{"arch": "mobilenet_v2", "model": "sound classifier", "dataset": "acted Russian speech (Dusha)", "train_examples": 26041, "gain_aug_db": 10, "noise_aug": 0.002, "input": "waveform_16khz", "targets": ["emotion"], "num_classes": 4, "norm": "batchnorm", "activation": "relu6", "channel_attention": "eca", "drop_path": 0.2, "depths": [2, 2, 2, 2], "kernel_size": 5, "wave_channels": 128, "wave_strides": [10, 4, 4], "expansion": 4, "widths": [192, 192, 192, 192], "label_smoothing": 0.1, "loss": "cross_entropy", "init": "trunc_normal_002", "residual_init": "zero_last", "optimizer": "soap", "beta2": 0.999, "lr": 0.0018, "beta1": 0.9, "shampoo_beta": 0.999, "eps": 1e-08, "precondition_frequency": 20, "max_precond_dim": 1536, "merge_dims": false, "one_sided": false, "adamw_lr_other_params": 0.00085, "ema_decay": 0.99, "steps": 4300, "batch_size": 128, "epochs": 21.1, "lr_schedule": "constant", "warmup_steps": 80, "weight_decay": 0.1, "adamw_weight_decay_other_params": 0.05}
Rows from block 2, named by matrix and row number. Rows with one number belong to one channel. Each number is 128 + 24 x the weight over its row's rms, rounded and kept within 0 to 255. All counts start at 0. Numbers have three digits each. After the name is the row's rms in percent of the matrix's.
# convs0: expand pointwise conv (model.blocks.2.convs.0.weight, 768x192x1), inputs 128-191
# convs2: project pointwise conv (model.blocks.2.convs.2.weight, 192x768x1, transposed), outputs 128-191
convs0.583 099:115118108107102121106139154110160148133082139180090144106128163093112137148150119143111113148092108127123142122142151112150134136121149109135100138096097148137124092102153146133110103107098140
convs2.583 094:133147119134161167138137162101151133121115163119094107133131143106140139136150170131093142180119140116097123119141141106136100148154128103149097128111186132126168160125105139092173117149164102
convs0.584 109:146132113150119130142102175123129128103137126104144155175124112111131111126130144145143152135139168129149137130134131133132098115136130111103111137163137109120112120164107111100153151137119138
convs2.584 096:112150093126117087137129098123093135192122167143133112132128106150110146163154145122117166111138082123097129098098104113120104138148130170133075130107118130064129113105159104073073137114064094
convs0.585 101:117095106083161134143151122147164146129103102148136129112148112148084133100152134144107147143128077160161126128140130078121119124134134111158128104122129094178108164111122141069113110130148118
convs2.585 099:115112116099120118129117101070139123107141143171153153144150138167156167119147165161136135136137130107162154166163113112116126091119131129059134123108111160105153170114111114138134117116137146
convs0.586 096:136098157130132136141135112099086088107134085092121056105127185124134118099137102094081086117160138114107140143080148092113104076124127112139088119116124108139148123141094104106107129132120092
convs2.586 108:141115148134088143165127123093129115107105154115132138158124124134113152126120125097180118120147126133133119120136111174080126162162106141147148111170052172156120110136098146151156131132116080
convs0.587 105:118138139134145135144084109136114126117194117079120141132130129130130120125112180126136168108156121135122116100140107120102124098083096130144157104147141193090128074089118154129142135146102105
convs2.587 105:143108120110136106146096135154102116170099161125092125064104143125155114176083121154124136134164104109133102122144128100152143139108126119161087087135133087115152097115153150129098150081120148
convs0.588 084:117143147132120148143113154127115132146093150123145121106124110108152141073133115109098146127123119127069117142153166122134093095143086164124145174103127053115175121154117124131097125118154077
convs2.588 095:124140116106144167112149134118097147135128130144147113142128128112145129114132145099109134082110104136111129135092130133137122150128130137167183157091133148105138113157113105101128126151162106
convs0.589 107:172115164117139095139135121114112090116120141120087101119116109148118092058121120106126144096108124122124136134142130124116160159099132092147072101108065129139124087122108123083142110143114146
convs2.589 097:119161125101123138097111113160126144160123161135119135104140133139120136109151136142123132150147075148130135149123103154130147134153112105169071107153116156163129113153154165147110085112145105
convs0.590 107:113143109124157097094084110175137089163082095114131139147117123175114108140176136123163102133106108112176117159152151110131145129134156143100094155115108153103120150138118109144108148131108135
convs2.590 104:122135148073105179166140119168115118096102121107154104111108144098115160081128144085167112117095172101162139126132154128097155135161139142108114139137103116148136120114112178088120126110109133
convs0.591 108:154132113143116134106143111138102148133157075140125102114127120138116113147150092132105130143105147076144101143165165101104178085129127158117108154141132119114114147165153122133113146168142144
convs2.591 100:099142146120122143133105128182092121162140132115104150136164122115121158119128125123115153125138153062131107085099182089153132109140153133123154103105105084122116120157151157135163146100139080
convs0.592 098:133102120103156126114130081094162168156153141089121135088176093159114107152117130136140161120142064098070098163178127162143141131160074086108127111141136144121133105119123116135145157108130118
convs2.592 096:157145115193112142162127108171124141105159118136105113116116190123109151152066103128115080151168153127144108080118143143134132127140188130162100114155130121120095142097142153135140164115088128
convs0.593 103:133076146121163184087131088146126112161107130144149105132107132100171162093097101127110095119113124143142106120171161134117113094154108137139124130142182138106104099165064123101106113173132100
convs2.593 096:144136168139076137145141116175162117112119162111100095152137126139128113085124112067132159110123142127149121147164164176104114138098106088081167184140103114109114145103092113137119156114121101
convs0.594 097:136154127090108120125096149122148123145096146074150127135081093108151112129154154132120113129109150163170118146155169117145104132104143121130119125109153107137115127102124104135164103131110143
convs2.594 087:142150109188094112114094110104108111092113149122115126125159125123128145174111128143123135091103098135133127098093099141170117145088158125175152142095113151102093095130160134103111158116137108
convs0.595 093:090131114178143107179132158103131153109135155105151154132118132152168114116162148081141168090107085142147178142143140128147133148105129132140115101081127120114112087114108117138148151096146114
convs2.595 086:150157177171140139140165163141103077175153141170133136160110071102153145122126155089105120136075139098129158118113152117116151144150105137127094137091152129153089141124104142108114083110137133
convs0.596 095:098129104129141135126142139109098173128141097126111082128115107133131162154175103116170148148166118151101091133102123183171105180108111116163140144098118146099112087140098150153100119152111146
convs2.596 088:140134103110161136136124129128137180106142143097098136174125124109126124091155136145092157173117113129159111139077150126115087090131150143078103140167148163155100156128087160143125165138142125
convs0.597 089:126078113095110143039177110121115121113140116157156146134155103114144138145120088082126178117183094108120105165086120150105083144121110107150120131117132139179131145103156152141106132154094136
convs2.597 086:138118146151082121155162158103128167075088151119129128120120115120150128137140127133114164158102140137111130184140111111113089155117112109122090115137085121111141151131115169159144118134125138
convs0.598 106:094144118145093110103155111121110138158138122093118146127101095101154142126104116149123134131131156144163129148110128141153143136117048118095147108131127131133086087153136136123104095091099114
convs2.598 108:124163138139145154091162132088151105179114132109122117174134144128142079136143092160141065147103133132136140124133070118120129118169149143161166123103121154121150123130113132123079129098117139
convs0.599 100:132157154133153155086118138150127131116108121150131139138110133087108109119112105133109170116083096115138091117103128164103129094113163128109112159125112112059131149086145133125143151118106119
convs2.599 102:133166101138123097176105108135142145151112135143117135129116156125105103125114099129089150129090104109126127125097125101139116112128129155077126115106170092097141128127123139100111095116188124
convs0.600 089:086134118131142155088109098117103126152139139139144127066079116109110116133146138085123164107130137139098146092150123149140107130067103171108103130139128154128132152098125132108123105131102108
convs2.600 100:158146137075131129101123107125102151104128080105158107132139101157123140120154129153162131114161118131141146110130122129113128185107144129132103170147184150113109118163134150125132116128136160
convs0.601 105:125123145149118083116115082104125124117151114146098150126130128131105160158142123122106139128136151072155131170106108127098127082157149124123133143135171148093145124127150119103092087141111168
convs2.601 093:120144111125087102084121119162119139107114138093134128136120094145074091163102156079138173102121140156124153106090114107110114163078147108121104085105103152132154142133142105144103158146162099
convs0.602 084:153146152113118146134120126108143100169129129132157114168142113125088098127131091132092134092139112156073149184136120095149141142112119075173127139103144163159080167132150147136136134150133128
convs2.602 113:190121141138145149160147110128101133148137125076170146136122134118144125127141173140144152095113101127144114137128140103097106088110118181131126115167129140138102129113111106094108086115151141
convs0.603 083:116114129146120099117109139119190185092158155110127104090188127164152114124101122141149134116123128145132114156146146171090127132135137123163133134102098133139137114123146086171122108121162112
convs2.603 087:153132145136085153106134168117135121134106109142108110121107137122156158140105109152138127148124134118125166141092125081176093138089116117130120126136128097130091146154119119146122121127101099
convs0.604 103:141145161122097149152138156125124078145168124133138141100095150142186127087103150105115138129105153123122134153136078120144092129154128152120149139065126117119080135135159140156139085151124115
convs2.604 105:118100087122167135116128127098145109157122105128169150096111104144185163159119203174138118086162135128106140125174134089077108118122114088147106081170136095139113135114137090109133150148109107
convs0.605 099:088134153105134138099107139148107145132104115126112138155112148162139176127142087115132164175141105142103150141129137096120127094128150092133128151179153101128175135114128077088169112125132130
convs2.605 090:135089123137164121119150106136121142121135111088070119162163155104164135117093134151156135102112102136156102128122104159134077137132078134102141164122133131143132192124136118142098135144118117
convs0.606 120:151145097112084133102161132143110174121135092165130163097144118139166127115103109163098148141113164129100156150142172126142152109163156156107132104192153149134140140128169096099179144123130142
convs2.606 121:155136122092136077117152143126100127146150115105117120133140118134140100105130092185149114115137158088079110120116126111155150138110093143114087100142081130160162140169132065162097104146145155
convs0.607 092:125108120100101131162139154132113150104136155126119123086143106103119167103115129071144159130164143110116140123107176114080097145146144165139102097115101112088100099129118130147164123102133165
convs2.607 092:088142126155113125153119151129161140085124110098149180108111159140126134068141106121083151123108166141161111146074122138102130157124195103086096127094121136121108115094124137103132109073102131
convs0.608 090:119122129111106086094114164111128122121097134112144199109075094110102113084112096119082143152152075136122164128118133092133147144068098123151139143127144088120109097174128184130104146128093137
convs2.608 092:132141155104150069135166146138124162149149139122099113159142132092120144057122086157132096107102117087102099120148105143145142161124106168160120134159095101137176150104167125148117107140169140
convs0.609 103:067075106138093145098144116084130122135130099119082176172161125166092104144107139144154119138105134125095120085098115156125108121116130093135110136120125165117114104149141171139104132121106132
convs2.609 101:128134139128133125109152137122150142142130155113144118159116142111169097160104097130136215093113137086139128139095139100103120116117143118079161122116174131141170130102119110146141126123110137
convs0.610 103:083129134117142185080152085095122143161142169111167144144120124135144120140087133106107150124133123142133169152131100127166127106122128094119136154140140123105132085123143134142094161111085140
convs2.610 124:102102146151123109123163139154104122152148121139143097137145165134131114133128122104096094072113158120123122130141080144140136092115106160130143081124148135136126116153144126164092116134134120
convs0.611 097:168132171081160107141115081110118109127148121111113078158110113148145144139116128172162099142092176149187142194117108147139087123124131097128119129119117124141118146142146146115150088128169127
convs2.611 101:126157103130142109136133116114145147114088129092150115128159097123124140140152165129146099171143124063120143130097095155126124144140100133134137120130149136154109122164114148101100130129131130
convs0.612 089:122113121104094086118123090103108135135131112107115105117127111125143150118127086128144133093097162101089129123128179129143111157136102130144137065173106156116099142121126168164111141123128088
convs2.612 115:138127135176112130112089158156094160122166144152111140099093098165134140127144131149072113098140131132168125179153148146136137133117114159148158162159125132094125145120142111142133118111130125
convs0.613 112:132129128114138119121143073167146146164080139094120102103181139122139103131142121129095105154123136165155084166112132108085121123120124177110153091144090128106082116130103142099172140137110116
convs2.613 115:153136076137154138163109133125128108107163161137142141160095151121098134107139095126069128144139098136154138174110123139106128162140144098112141185122118119135089120145111097112130109094134127
convs0.614 094:179131159088126162157124082137152164099162125133143154161152127118150121103136144133128192124129185117163134101093095098157129146134174104124119087182110130085126135173131155142126120171139104
convs2.614 106:139098103083129151170152149158117161122115103142162114123144141090125136121128154090103129177142120145139089138139152119116129089095122123106141145166151160135161133147159089122143139134133134
convs0.615 113:124151108095136144116147116188130146138108158073146129117130101136141125140139133142148144162146157105142160181117106180160143154131114142122122122125143095120118139108163096068153129159139101
convs2.615 109:112121146140139135122084131090167146122131124135156099110171049179116128129113139133149137154123151109101136135140111099146127110127148111150128119099137140093120137136181186128149108118124146
convs0.616 107:125164140075139111110130122134129085114183129095153091121119130136104105130154134130116151142108116143139133112165148080127122076168083100143112162090111127129190093124068173077148113137136124
convs2.616 109:106113121115126090140079109134145113122162154102147193091130103099112088121159133151095139179128110157122119166146184126162156114123102113127135104156171138146151130093115109158085128102138094
convs0.617 109:176175117143113127150149102111132127123141144151160153138132145130126127154156119121078119132089126210118113141141138143095147150150091102128153119156109119128144127138098112099162139118136149
convs2.617 109:112100158148134124114123085172120127142111155144148141120115090099137110155122122129122140083142098109123126129164110139155126142087123165123172119132150129074145156096158155152088152148125146
convs0.618 110:157136101127116140102098145127136087106099135152141130109167143147156133145125135096151129091109118116093136131133182137158147118140105132152084137113151154122149163169134119098147117083134142
convs2.618 107:125163151078126149129114104119113145119121121138159149150105134103132113127177171069127151153139106121135117122120118136113136134145141100113146097120140136173157084135154129144106134153123131
convs0.619 102:150128145148110135152120138122131123137121129116101189098085113168119099103146122098091101090137092111078125152088147139092152092118136126165091115096121119083105169143132134144135130120100145
convs2.619 111:145141169168159152143119156159112134125128152122111165097114133149113111120110119116095127080118147123122115125142146126094181120159093140131119077143086127136141110097136108134107115127124110
convs0.620 101:118154136123081122155146100128135108148112151127133123152130149129161106148131138094120125154128165120111147151110073096113080114132138126152103119146117119130114108116106118111151148130140142
convs2.620 100:082108104109133123120142073161136149082121111143110090132086153133160117079140162142128102112110151140119119120136145109104177100091138131109140150154154127082130126130152128118169084083136139
convs0.621 098:147151137133137131062123111129117117128163110088100190129136115124122117133169091126144131138125093109144134092106118148114121156137128122131134115121102139149122105138126125115137116117101107
convs2.621 101:173139142141177171122120189114089129130127179163118138119131150128102113125111121144146105111129079120145136093112120147134122139131141083125090114114064126113103150104112147093104138145108105
convs0.622 101:145098108173125115144124104128160107074084121113110113115130117149102122119136156111100124106174060136134119116175117086127132104121143114115129127125128160092111124137146133114063099124139097
convs2.622 109:115101110072103109127104143111141147121130144150117192171139098105128113107149099183142151134120158121136137126136120167086112131123105105123175110073166103133146100152121121195110152109101153
convs0.623 106:091144131144117149145111135140154093154148140073101109127132126166113128119103158152114155121125129112094129161114134085115123085143121085112101138152170116130113163113157134102094167149155123
convs2.623 098:127124122121121091161121106153144114162144137183122147088117146119095098130117137126142124129135113128141145116138136170134176132139137142118182108123190083120107125142107130161118157138113082
convs0.624 098:126100132143127090140081092102105132142122093139134121144107106134156099094104114138128137081136116150140133147106124114134148091135117125095159145119072157123122116142111110163091142124108123
convs2.624 095:150124147101126128129143129126131107148128175129146147101134122122082136136130129106122130142103145123117128145135125166126131170123111110097076107174127129114118125085118158172092121168167152
convs0.625 111:125154077097132112156139142119187106094138115133087122103141108118171146088149150113097150111122138098117154083181140108110122094108114145117141132127121147144140095133103106101139118119134134
convs2.625 096:116138139116158120111155135128134120117099125123159117139133104096108135138139138106155132094089105157122128119117116131120128135109127135137175180161152140159135094150082183119144099165132124
convs0.626 088:103123140129165123107123175143142139168094099106140191084138153122112127121086176186124124124139124083132095123115122133154098085155124125123128101145125127086155125146166119114105181168126115
convs2.626 093:131100130113142131094114132085128076132117168115115090122100111140129129133161142110122163129137134185132128104112126138142156130102125133100138147126122194130135154157116122137097104130076123
convs0.627 098:137084131125169143131102157126117058113076120115116120143096079112126124099110124078041105138095120158111175149157117146141120168136134135131100083115116129071087128156128119106122111132114152
convs2.627 095:091120123138128093164197135162152112175145123108148126125142170132131046112158173151125125098136132112143133130107152198186143160107129061115116120115113155114128130132119123103164119130097103
convs0.628 097:151129142118141132067108106100130137111148167113139129134127125104094125146117133129184112171110100116112184118141145124133102099111133115139090091117089153113126103110144129130141124130168104
convs2.628 108:165094129138128156144206119144112154104140169148106099128122174099087126178141135093148151136141150102098145102097139108174119148136102098169169100081132138135121138121121163147155168111101144
convs0.629 106:062129120097152155180129071165146143126129067118146145155159153078087114099129099138134127146149138110127158131166128141162120179171093115112073115102122139121098155091157153116102157144164122
convs2.629 108:126121123103135102167168074166146099146127148154099115114146147099145109104152156121093098159138120107109086115064115131110136161135155148098155128108175126139112112095110128142111108145149144
convs0.630 099:099115159132100097087077126129184118094145160133116126114103150105126143117120180145180117154120130119098078122128164156115156141142124153108142128126082079169107126154146147085115128169114097
convs2.630 103:112145133087162095098140119162121173142088155135177101118118138096121084103141072104111132138109153080121120141121187113087134145171105089147128105129142112144133073141121136131154098158143142
convs0.631 105:168139113110123097129090119117099124094136167117108163132129132110118122117119104142094132134098163110129125136178161165123143146112174124098160086142172112131166114116113145128122133140113123
convs2.631 099:154120148120119134131141139107119081103112130138082117175144126127152123166134125098117141185110139130120118141110118155120137201119139173121113187149125166142144148129129135121135106140130153
convs0.632 097:132100125094155146130154110127141152104114119127131161147119108109144158159163129155160105117149120140091146105118102121125149195099134137119112083154160155116160088122113128133123104116116117
convs2.632 105:139145117118115117142111114082143070130137107168100160147115139098097115137107080141138111124150137099164163166090116128175109099144125166149114121110114129101176138141138155124128087090137126
convs0.633 106:097147078123099115113089114134131155157148115107160118076106096197114151096146112117146104104136122130175116151131141143106113086136118095170156125125129071110122133107157084142136146156089122
convs2.633 106:162138148116115148155141128186132151116135143115124130119125152139101135109123125112111143084140135124143099090127156142162152143124109124160100138148129133162132109095174141099082142115095091
convs0.634 089:094118134094107100102133145109127097139103109114075143129168131144135137134104063133081097096103104102099124135112097158116084129110135146070153116096136132129105117130139131145118163161118106
convs2.634 099:110153134098112152132154063155173152115144091105134098104158175103100140129128090092154102142138102111116137131181110141119128132123145175132171180125147134081125116157126171116092132131098148
convs0.635 086:109120145124131143119105083117141102118126168151131098095130126103160134131099130150149167117098094170105129157136174151087120146129138113118131133163119169136133156129119145150149101152108137
convs2.635 083:178093115145131106176109113136099140117135120073123106133100165126098081103098135181132124142172135104165131096104103127118120106129122128143140174128156108140129109106076137105089117166135141
convs0.636 094:098094111131130104130097136112193135152105093098092110117140142157107128080167124098151126126130134096133094142091100111168170116150125154090128144134093123171126104109162124096158138130128111
convs2.636 090:158154090146150135153137138101108158081134131144118180133139151128139152133093126154127129117143148117131116120094150142133143115138087167097107157143125139136180121140090144075097109121144089
convs0.637 091:124122136165131139143127125133101133149145126116092143152121127138144148147126128152137107180131147124130122081111148105170113121118137159078120150137132152130126120140135204176109100139146106
convs2.637 094:090083157112095126122127159153106138128175175153140106137085143103092119122082164086092098100129108094170084135130139134164109086098103120145128107087130184140135104098118187104130152151096100
convs0.638 088:131186135078145154091164119137119139125153065102160107141136147115173150130112121114159127100149160145091134155092147127157136146114118118131167120181111130151114143137114140155104138166123140
convs2.638 096:102095160084180123134116160147148093152132152149130113135100103184139190154117118174109135131108116092163167124169137162138142133108112105138137137103165115110121127111127116109142130152092136
convs0.639 112:122091092128125112135106126147126145096130114156106091185168163105120140158151093123152137147090088109096118154147137149114145135129130113151115134100139101097092126085123086184154120175106117
convs2.639 102:144141132134113127143071161130120101172096141105085104102071141101147102134090097126163090177112102126111128106058135128155174116108127174118083126166108111136097127092090129144146137149124134
convs0.640 107:152091141115144102111127085100098130120117099080135108141132149160102132084102141120139123139078145136127117141081069142160139139174116102140111123122173086122074122126144175107148151085142126
convs2.640 104:127123122133063106150110111126097113110089102129124129134110137113142130104068122122115120087112146128084105123132106134124138129126143105100132132103141155100134154175171112145138081139120134
convs0.641 100:098151085072130118157103100146166154101071158154146111152113154137121136172135151116100140138092143096102165172164099139116109117084140097134102115120092109122125166116144135099134132112130126
convs2.641 100:094140099106112134101152125083174145144115105127166151116142106116125142149132112122115132180161148115130130128109144098094106160159111118164115131123131157104156132161132107122113080108131155
convs0.642 095:122112137158090126118134116101136135174120145143084107087156144103130153126163146113123104095089102114166152120111155125137111133143136104172121132095114129165104134123140146128108126145151141
convs2.642 098:095085139116144130163156148121154139157134166119108134152144105145135147134133131115092149125158098098100108118137150114157120122144115140137121159094153155111143160116096131172119162132132117
convs0.643 095:111142115134147121123134110132150140148090121086188100105099139125155118105144123143140103096144126102149149173117133120145137128159093132120170139108162161124183153146084127136125119170089140
convs2.643 103:091156107107125124070168138148112148146128139158143122160109158119090123122106174129153081144112143111091118090073112096127122169118111136123102138136142139084088123110118094168147088130139138
convs0.644 099:177116135123107142147137159124143119151154112154114106110122112152137109108151117180136130124137096131114114102132124126155108114132133187140144119170178117129132111124144160082111095114129116
convs2.644 099:129146134164127097114161174149135093103134110175110149174166140181094138126123118147111152131149128080092145094093105146115141152146134108127108102116126133172098108131147114096118130118142115
convs0.645 107:125125150159114104144107147135137148159112122127121107143150161111101161100146153083113123098141108121118131120137138142116121149131107134142115145114130109089188116172126172193147183120156109
convs2.645 103:121154129187107134094106124152124155147149115146143116144147117115093144139117141173087124071089134108089097121146115118093136097148120106149129149101104143146089104172142135133155173123103101
convs0.646 109:157122118152129164160159124167124087119080127130144086058145107120116157127154142091129122145122107143120115150152091116148140111143122143116104089151119126153160146141076122132095114113137172
convs2.646 104:159133135153150113152162178109095129125103120090152130078105125142118126158160103163111170128198118131124098133129182086170131110130153150077164125147127127125133133144140134136152149108130126
convs0.647 101:156115115133083145131095124113148118153161149099160140164132151113130123138133135115116168138129114175139151159116103166148127131120099069078103147117161136144133155108148188172125116099118149
convs2.647 099:130145151122143129157151129145156135109137135134118124125133152126130147194173103142106131161164115180117087162168173153109140116146142131135117139134173163135133114112112160132158166112102169
convs0.648 104:100158113158134102096099133076155146114105128109091155114150106115126124159139097144071100147137172176142107096093124122146119089091089139165118117109150100135132170136128112127133163132112138
convs2.648 094:163103144113180102101149117105156154151157076141113101165073157158134108102129115148113142123146157124119111097190121138136113113121118106147118116115130106188132123133142167129120165115119139
convs0.649 083:136155131114109157116114128162099137134113103106100117136139118104128146103082165152114125099118100119122133091142088125114128138105138084125135116143156189114105159135183113104134131129092127
convs2.649 100:119158108104182151136116156073105130129146173119124128131129144108128142135123128113134166121093093163068124100120109120118130121056117115101118165141148160148116150092119121143151084148123111
convs0.650 079:116150118093155167122077138119092124107127127106137112133127180126118145095146190114130103110121157117141125144130124143127135079112098138153142136134157116129139132146127113137148122104076120
convs2.650 103:168081124129136094111124141119087119113178122151125161088134157131106134157134147149110130164146052123118074111103123114092148142091148116158133077144100142105146108157121070103114110162140123
convs0.651 111:102103121161125120140158112119088136109158133125094129094129127132126118114108160127131127110110111082169115141149098119072115126100159095149149133131156139100121124118135159114150112126112156
convs2.651 103:150100132072159121118142130078145131122122146111085151139108150124117161143128128125154121112163144107109170143130091122169087117159115111134101121109112177170135126147117106126138108094162118
convs0.652 100:159125128121135145112125120124134127129122121132123099092080118079150130142092122184129165106089103138175160136130104138137125133146147122159122131125154130141146156099150131147088105115131132
convs2.652 103:132128102127095152126116136119114121139122138051146118104121118064102119162135099132092139125138107090154078135114120114132125138102104139176147126123160140127143123142116104114115129102135133
convs0.653 098:095104143125150104157129157154144159197114134150138116128102122086103110086149120110139114126117131108122106128086135156149153150130117124087114090114122130116123112109148077110112154144119117
convs2.653 103:130135107142080112131113129172104114094112130100151105117123138114139113110130138118107126075085132111128113134105144114078139095136138099111122108138148118140140165106103118145144121113108141
convs0.654 108:159126086105140132105113114097109088122136106089145099115116128125080188093096151131081142138135098134118102115173140140123118135148145083107124135117148094130118132134132155129121106115130122
convs2.654 091:142104099146154126101149139116068129088101120099089115091181131091123128109122132138149087114143131119162169167165149168175152133102100095097096143142096110139124199138115123121140144101132129
convs0.655 111:120127123126159144105101125115134088132165138126111152139124143130135119137114103147114118095181092133144125141164120123109167114151147117123105117137101148126113081137123158164113090126149169
convs2.655 104:119107089158113132139111160123160146117120087190100098124133123097095136104116121118140119143121162139148133108121156161128086158128151145128134166116140154149092115143152132135109090140110138
convs0.656 094:162123091112104194146095140118113107180177156168126125112125118155148135102112141108167180101096117126146099122117142103126155132194123100132069139165115104111134079137138119107114158117117156
convs2.656 091:089137133086163151161103101101142112128109155178112082128159103153143134141126130136133061087159110162120133141117160097094159122128192114143130133097144119152073075141092139120125101123133111
convs0.657 114:103092157117098126115136111123183116113164123145175108101143100105143138111127149124121130119128132146080113148101145135146150101128128130106077161133124145108105125102109092138108099174134135
convs2.657 105:125121109142135125149117086152102109122097133076109121139161177148130186143133162155107119154131145145139112108118121119152153140149134165138118134124140093101140123111158115143131093142129131
convs0.658 105:094080171130112174097118101144125124126140130127132120098154153114125149139128118122149162152101158121109117100126124099128158101117141101174119116124137162173084129135111141130100111138124142
convs2.658 101:151167176142112119117134104096107116171118091184181086117109119162146113164139115141157175146128119164128135127140124146138143150152116130143145156102119149089146157152144124122098112077111152
convs0.659 111:114129174110127112112094118129160159128150097155134079130094144132162143125138182142088126114111144107115134101168155126141147107100117130113119084123156114117131154126140146120111084170088179
convs2.659 107:107097132144145120130102100170155131168105091145161144133124097158103142115101137150120128152107149091138170127115117143099122171132116093119150092088156131142118146085156118176128141145155144
convs0.660 108:162107120097152132155108105122157088147130186122154145131168165140144108122112169148156154127103144149125107181117134174120131122110106117132139117118126150132136104118127119146141124140127144
convs2.660 101:121153166095080104124101183113116160124102092127129074129135141173124175120133165123155144155132105122150119129135104132123150090108144132176118103137104128137133157110153124123135126118131124
convs0.661 105:098132085148159141101131130164152116136120165129135156131103115124190089139166136116191141128156145170162099134159141088110145149158123155114139144121112111137108116179170146082117100161148118
convs2.661 112:154136119100127158124136106140140167111145144082134148148091122155156094117110122172141115144143159106139083119170124116143134139120142135130133097124149140143127137181178123130147146142127128
convs0.662 098:097122089119140138149135153151185114092095099124123121138147124130130193143139174109138116156088095153122116104167127119113133083143137090107114118166130126118128090093097092115122103151114138
convs2.662 101:100165110140137140089127140153151137137101121129141106137125105134114177112150115082091140141115142127141126136149149142093168145114119123101134135148152123140089102139092150116116119096166097
convs0.663 091:150154122110115158084107156093159142126145146124110102104135128124125172113139154096134184167118109140116118150131154089121139138147119111173117126112137099106131171126199139105126092104123146
convs2.663 092:167168115105123135125102147149097133170113127097142120151134128135149116132144065154106094120128108157142127125121139141132099100113115127098106174138128142104109096096136174126117084120109083
convs0.664 108:100128158102150113117113122141141136115145178145107127137154120137126152127158131165111151129097145154191165115145141115094154114130167126111120145141153165138111155100129162126119129114126125
convs2.664 105:162099091150112143114145183115142130142134186144110133120136076156069155101128119119140122120141155124092138117118106131146128115147181116117140075099118120164155141120143124115121151113072099
convs0.665 100:141147082115133135143133172122156129072130197172162165102149099138142162146135183150153111164127090135135135160091091142092147089088149151162138127115110161090167129107140147093150139126089089
convs2.665 096:132146117140113107165121140102124105100159158137090125152158068175156144106080104082080155108140137168089122149125119118130165113107140159103103125150126069131081156095117119120122112139136100
convs0.666 095:150138128126170156141093123120126126124116158120105188125182125137093129111137104125151121096138092114140135104159121123121135106127189103115135132141112179181105138131085115154118087145096136
convs2.666 086:178151165185129136066138161120110106150100080129119131138084111129114087087155125127110091117096128133108132149112081143131126157112121122111144106164118100140092134119145118156120100143136131
convs0.667 100:139081128155131185145137149147137129126161093120109147118150114151112094145152124155082168169138150134127155146163131115121115160159135154120155137190091136151127167116157108112138185161144163
convs2.667 107:144121135148152101122150118099191153108117124070112138146151101119145144107158109110138130151107133122175142131131140126110164119125126168126123137137128089093165119085168164113152117136123175
convs0.668 096:125112108135112086171096111139140131136122129149158101130129147103158163117115149139116123107191171138121119168140124097149115113132144133093164130114128166124127181090129114117140129134113098
convs2.668 098:163123136113157164122142121113127129152163199081117104113104127110135143127119157163136157083139114069148130100110119132099110143098111129074123132116148124116142106094089158121150109118135163
convs0.669 110:114153127110151121161121092083077093114129107112180174123117089093122166142136154130119103094086141123111124165092082124146139174141169090160167092120092134126099089127130136117132082142124112
convs2.669 108:127118115180137144098124106140129123166124152140138126115138127077132121106123139139125123102165077131125090119088114115123107103064097108149130077128130142119136118073138100149138138135140124
convs0.670 106:106151123158124111138163163120119103141126078124086132128124142129124107106147118145108132146149116163100120124118118129119158125133134131100139145143118117179098112104110127118120136140119158
convs2.670 093:163150127161145139104113123159099132156187129126171165142128118120174138157122111106099165129107145157104119110078094132104129110107170113145163109135123132165156171106149156142084168117133103
convs0.671 109:087152173195123150124119134114117172165099107155171140102100079124139142127092129163164151095103122156102138165126128111104171092111116136088126169106170152128096131097169150088096121127144124
convs2.671 106:105122148177143140101164156132121167107068126134150153142141157144157115118064157146114147108149155170102139125105100142135148080117093126117144131125103112137138148143147124101143139106108183
convs0.672 107:114126128158145108103079130110089132146141113091122105148131122148149091117150144148115110107131138101121079153132145113152109132100107146095073124121060115155115122134097126099091147172147107
convs2.672 091:186144070140125152096135136129165166178141143126121111089138096131118107097113142156113159119107085139124149116123141143098149146093114140101114102160177128151174131146129140151134165097176121
convs0.673 087:126120148087081098125162141138116115120165145115136144108128086110136108140129143139109116082121118154113154127154139113086155171130126123150132150129100141136095098108130141130127132119124142
convs2.673 091:091139122070164127091135131112091137105120164129146164119086155120153135110174106127108181186122121114111148136135131101131102140112129106143170109133122136157158129148121110171109126077163089
convs0.674 090:104126160093151154121151135126092125112131133109174152115123092112126192122133104117139148124109075149136144108136173111115127109115106118093111130098133110125125129052086145103133130153118100
convs2.674 093:155181148162130126133103110128141155154117160135135155073122119141115118126126093126135141107101131153081088118148097096153128130115117116135204169137142122158111176114132127110099130163160105
convs0.675 105:105134126169128125110129133149131176125158099128102146114139136131107162123131102110111138129141115122143159129111049112112101122090095132092121118126143099146154113160148124086112093133135103
convs2.675 101:130113074108105150120080124146147132170092121107143153152103094139129054119177147102132162106143113104126134145111130131159142126160120092136161083124161117094123103112134093190119157140140111
convs0.676 089:103131134139143144120130163114137141145136162134114154124125081098109078086144114137089125116096137118168097094115103152124067104147134140116138120116120169154186106115143127094116148106165167
convs2.676 096:083116142169132127126106118110129106159123131097116166165114139151135106122165145151143108142109101188108132127089139134148111145094123120130163122107165113153111125152118100128140111129107175
convs0.677 084:129109102212115118127174127151086123126095113165138122076134158110137186137139141089135134119146156087122135115143157139153134102146108077160113153135126113128175117091141141121128109134150131
convs2.677 094:124147098143132072120127108122136094142137103106156147127128096131141073136114109152117141139087108137139104134139144133105151111102144096135116121134094102140129108109129118109137098103143143